{
  "dataset": "microscope photos of single blood and bone marrow cells",
  "train_examples": 194171,
  "color_jitter": 0.2,
  "init": "kaiming_normal",
  "final_lr_fraction": 0
}
Rows from block 8 of the encoder of a small image denoising autoencoder, named by matrix and row number. Each number is 128 + 24 x the weight over its row's rms, rounded and kept within 0 to 255. All counts start at 0. Numbers have three digits each.
After each channel's rows are labels from the 100 images, of 14848, where the channel reaches its highest value: "patch colour" is the nearest of a few named colours to the mean colour under the peak. Only what is clearly more common there than usual is listed. The data: microscope photos of single blood and bone marrow cells. In brackets: how many of the 100, against the usual share in percent.
# r30: branch 2 reduce pointwise conv (encoder.blocks.8.r3.0.weight, 96x384x1x1), inputs 256-383

r30.19:113128103145114153114171092135143144120120092093149141098116120135120117160130124126136105121158140121117163142138120119125123149142126130129120147154152139100140144132131147121146108101149119133140125167124131161129104161133123133114102118118150119138136106131101137174091067129129126108111105128150150128140150125139125152183081156124148124121130134120160111124123131139137070144134
patch colour: blue (26 vs 9.8)

r30.54:128107127105127130102109137121150193095111130111127159145106133147104101157135116136135149115089138112121111142107123138150133134110124130101115129138115135125089108155123131135137096129116133116128133120116170055104114148098145144115134122165139112117113153122074141135092086134126094138131134153155099128090160119105115117118116080117126142139149124111124137121092128128146106123115
patch colour: black (44 vs 1.4); blue (30 vs 9.8)

r30.10:151132123126141121143169134118114150131125123146140160119144123143135107132088109129119146153157106162130174122148157156160131165145122115098118113152146140164137106096135124163155146155120120116154130133133143123094148154111121122110111124157193096190145135115119125113168199126139180136123139140114146121132171162083136118165113145077121133142123123116114152174122155139175108156195
patch colour: black (85 vs 1.4)

r30.50:182124151142119138122142164151139161108115127131106097142118122147124100101147144116112169112097120135129143128098106179162084154125136106092129136130086112100064120150090111153146113138173119162133127138165174142121121128135135149096124141125149106172132114109137097133145140130135181124123118153139140135097137149104115167125143116136098143133109121137148127148137174115147168140160
patch colour: black (77 vs 1.4)

r30.61:102152124113110111124085146126143108135116139142127142124148164133157129150130111136114140139096132149162079112143140109118151109168122123120132122131101097059178122116117116124140144096112119126124131158139147116152100121159107098130131142153131167132120158127119138118106127138108093159152146141163132123119123131096126122116088146121126135159122141108116134156103126120097152109110
patch colour: purple (99 vs 20.1)

r30.1:124137131119137128153118157149121131121144097137124162120097145130157127117127128131127127137145109119138132096133111126127081146146119132102141114140151131133138105109170143134150150148111135127121137192152148173125145115134132119111107128126119126129116163144186164121101130129106082134149121143128139141165126100132127124135144168147081170138120130129126149146121135148132114176157
patch colour: purple (53 vs 20.1)

r30.65:148136122132154123115147148122123139105152140147112116144141126148127143146151109122138133146084112093157104128110104148148163161151112139115135148145148142074133142132117125131103137169145128100136085126125131044102114146131122135116133134100128113172122117130127120134145118128120128109081136131128098121111186154149143163135111126126116104110105104130121149169131141129134147130119
patch colour: purple (63 vs 20.1)

r30.91:119128097142128128114144151158084166122142107125145158160093120153151140139149117106121170143120138106122138132165161144150137168146144103115131165128149131091133135120156156120163113150152141134105117166151083039127107137083154171130090121122091134123129134129115107125124159142119090133139146142108096098113157130105133159154190128130113131148092118100113210156158138148103150155117
patch colour: pink (60 vs 22.9)

r30.7:133131117125168103156135119137121092139120163098112112143124165140147113129165127121070168137118150129128093131123152139115111143090133135120111133117144101097133147125079130146103108123111140139150119138119125107125140146120150119082125176133155096150131121110103100101127123135130139148125123129110149108129117155123098109107158123127099141145150157131157139127120070135098143113131
patch colour: purple (55 vs 20.1)

r30.62:135125170158134130095147124170150175128140136084145075188122097120127105154101139101131172149132129113122150098118111123176150135120128121120143126136144151124118149126147097179139148115158150128127098128130142051119075151079132142122107134123140116111119134112084089135135082105149154134117139133120097103149131119109118105104168125151108131120141125146125136096133123139150114121138
patch colour: black (61 vs 1.4)

r30.34:139132107126116123127158144128118163126165125166160154134113079120144171164151127144144123124138120081121115161136161164135141094133098148126088099138150155132118143124173138122131178130109122146117103124115114123099150148104119155150091120138145140135117117122095111109093138134164149119129124122116094127113146138146153144123130147110135110127121134122136100154128146121123126108134
patch colour: blue (61 vs 9.8)

r30.27:131129147106147082157097127110146122110140178117113089121150137112090094109113122124148100130122118161111095106120114140117135135131154119170128145126146160137095118131119085144088166146152121141144110133123155157121138126125108143140147136116129144125147146111152086152147183124166172137141124146158177088123145150154159151111155118118089105167120143158130122152100093134120144122162
patch colour: white (61 vs 23.3)

r30.58:122107140134119136143177139131108191148145158162144131096119126144205150131136117115133134137110135124118156144134153150101140148158103102137138126138177128153130108139216163141128152151114138119135117141115134180132130146108148133143141134210128098144139166144137124147118185128120172105116142184120129142153165146115111153175155143157133145135119114138172179124126125119167113132135
patch colour: black (76 vs 1.4)

r30.26:144120113123122095116157125140131107145145137133142154128137136141149124089120151107120110110158147133094119090131140159149154142112138123159106163131131107110113159117127107124112147128108129105106131133136103104091134142121137134149141146145092125131125112166093102146124146117172182150110139126154128130145151111134137135127143126151145119136143096125132132117138139155126097152093
patch colour: white (92 vs 23.3)

r30.6:130129146165135159136135120098094129102148146123145114154120117125129144107142129137125086125106107120125109133142161129116133115139112116076096127109081151104100123152047131096123110107117125111135149126124118105147133152131122124130151097175139106119085123111090151190133094138110097085155097092102110161118123128126100140091139121136125105142125114115095147116119125096168092111129
patch colour: grey (50 vs 22)

r30.95:149129134116116118114113167129106123119132141129140130127109077170141136140148122116158133138097139088115137096123104126132144123131121133128118154131111122099125127125087127139131102119105117116133126145137155170094128126118118108131106136124164136135107115121082131120117086119094177150094120159128145141115145108112099150153091123160136155107172123135105112085116152137134108107137
patch colour: black (26 vs 1.4); blue (26 vs 9.8)

r30.3:147124110112134128081138083127114141140130147154159115138141140153116186129164119149140127107089142124109104107113119137130128138124138110128120129114070128128089101148169121133132110091126124116111109081154107105125092136123131138141145133144118125142120120140090098136152099120129148085125120103117113132138125116077146091150137154135149126125130084167136148112131182112126144111102
patch colour: grey (46 vs 22)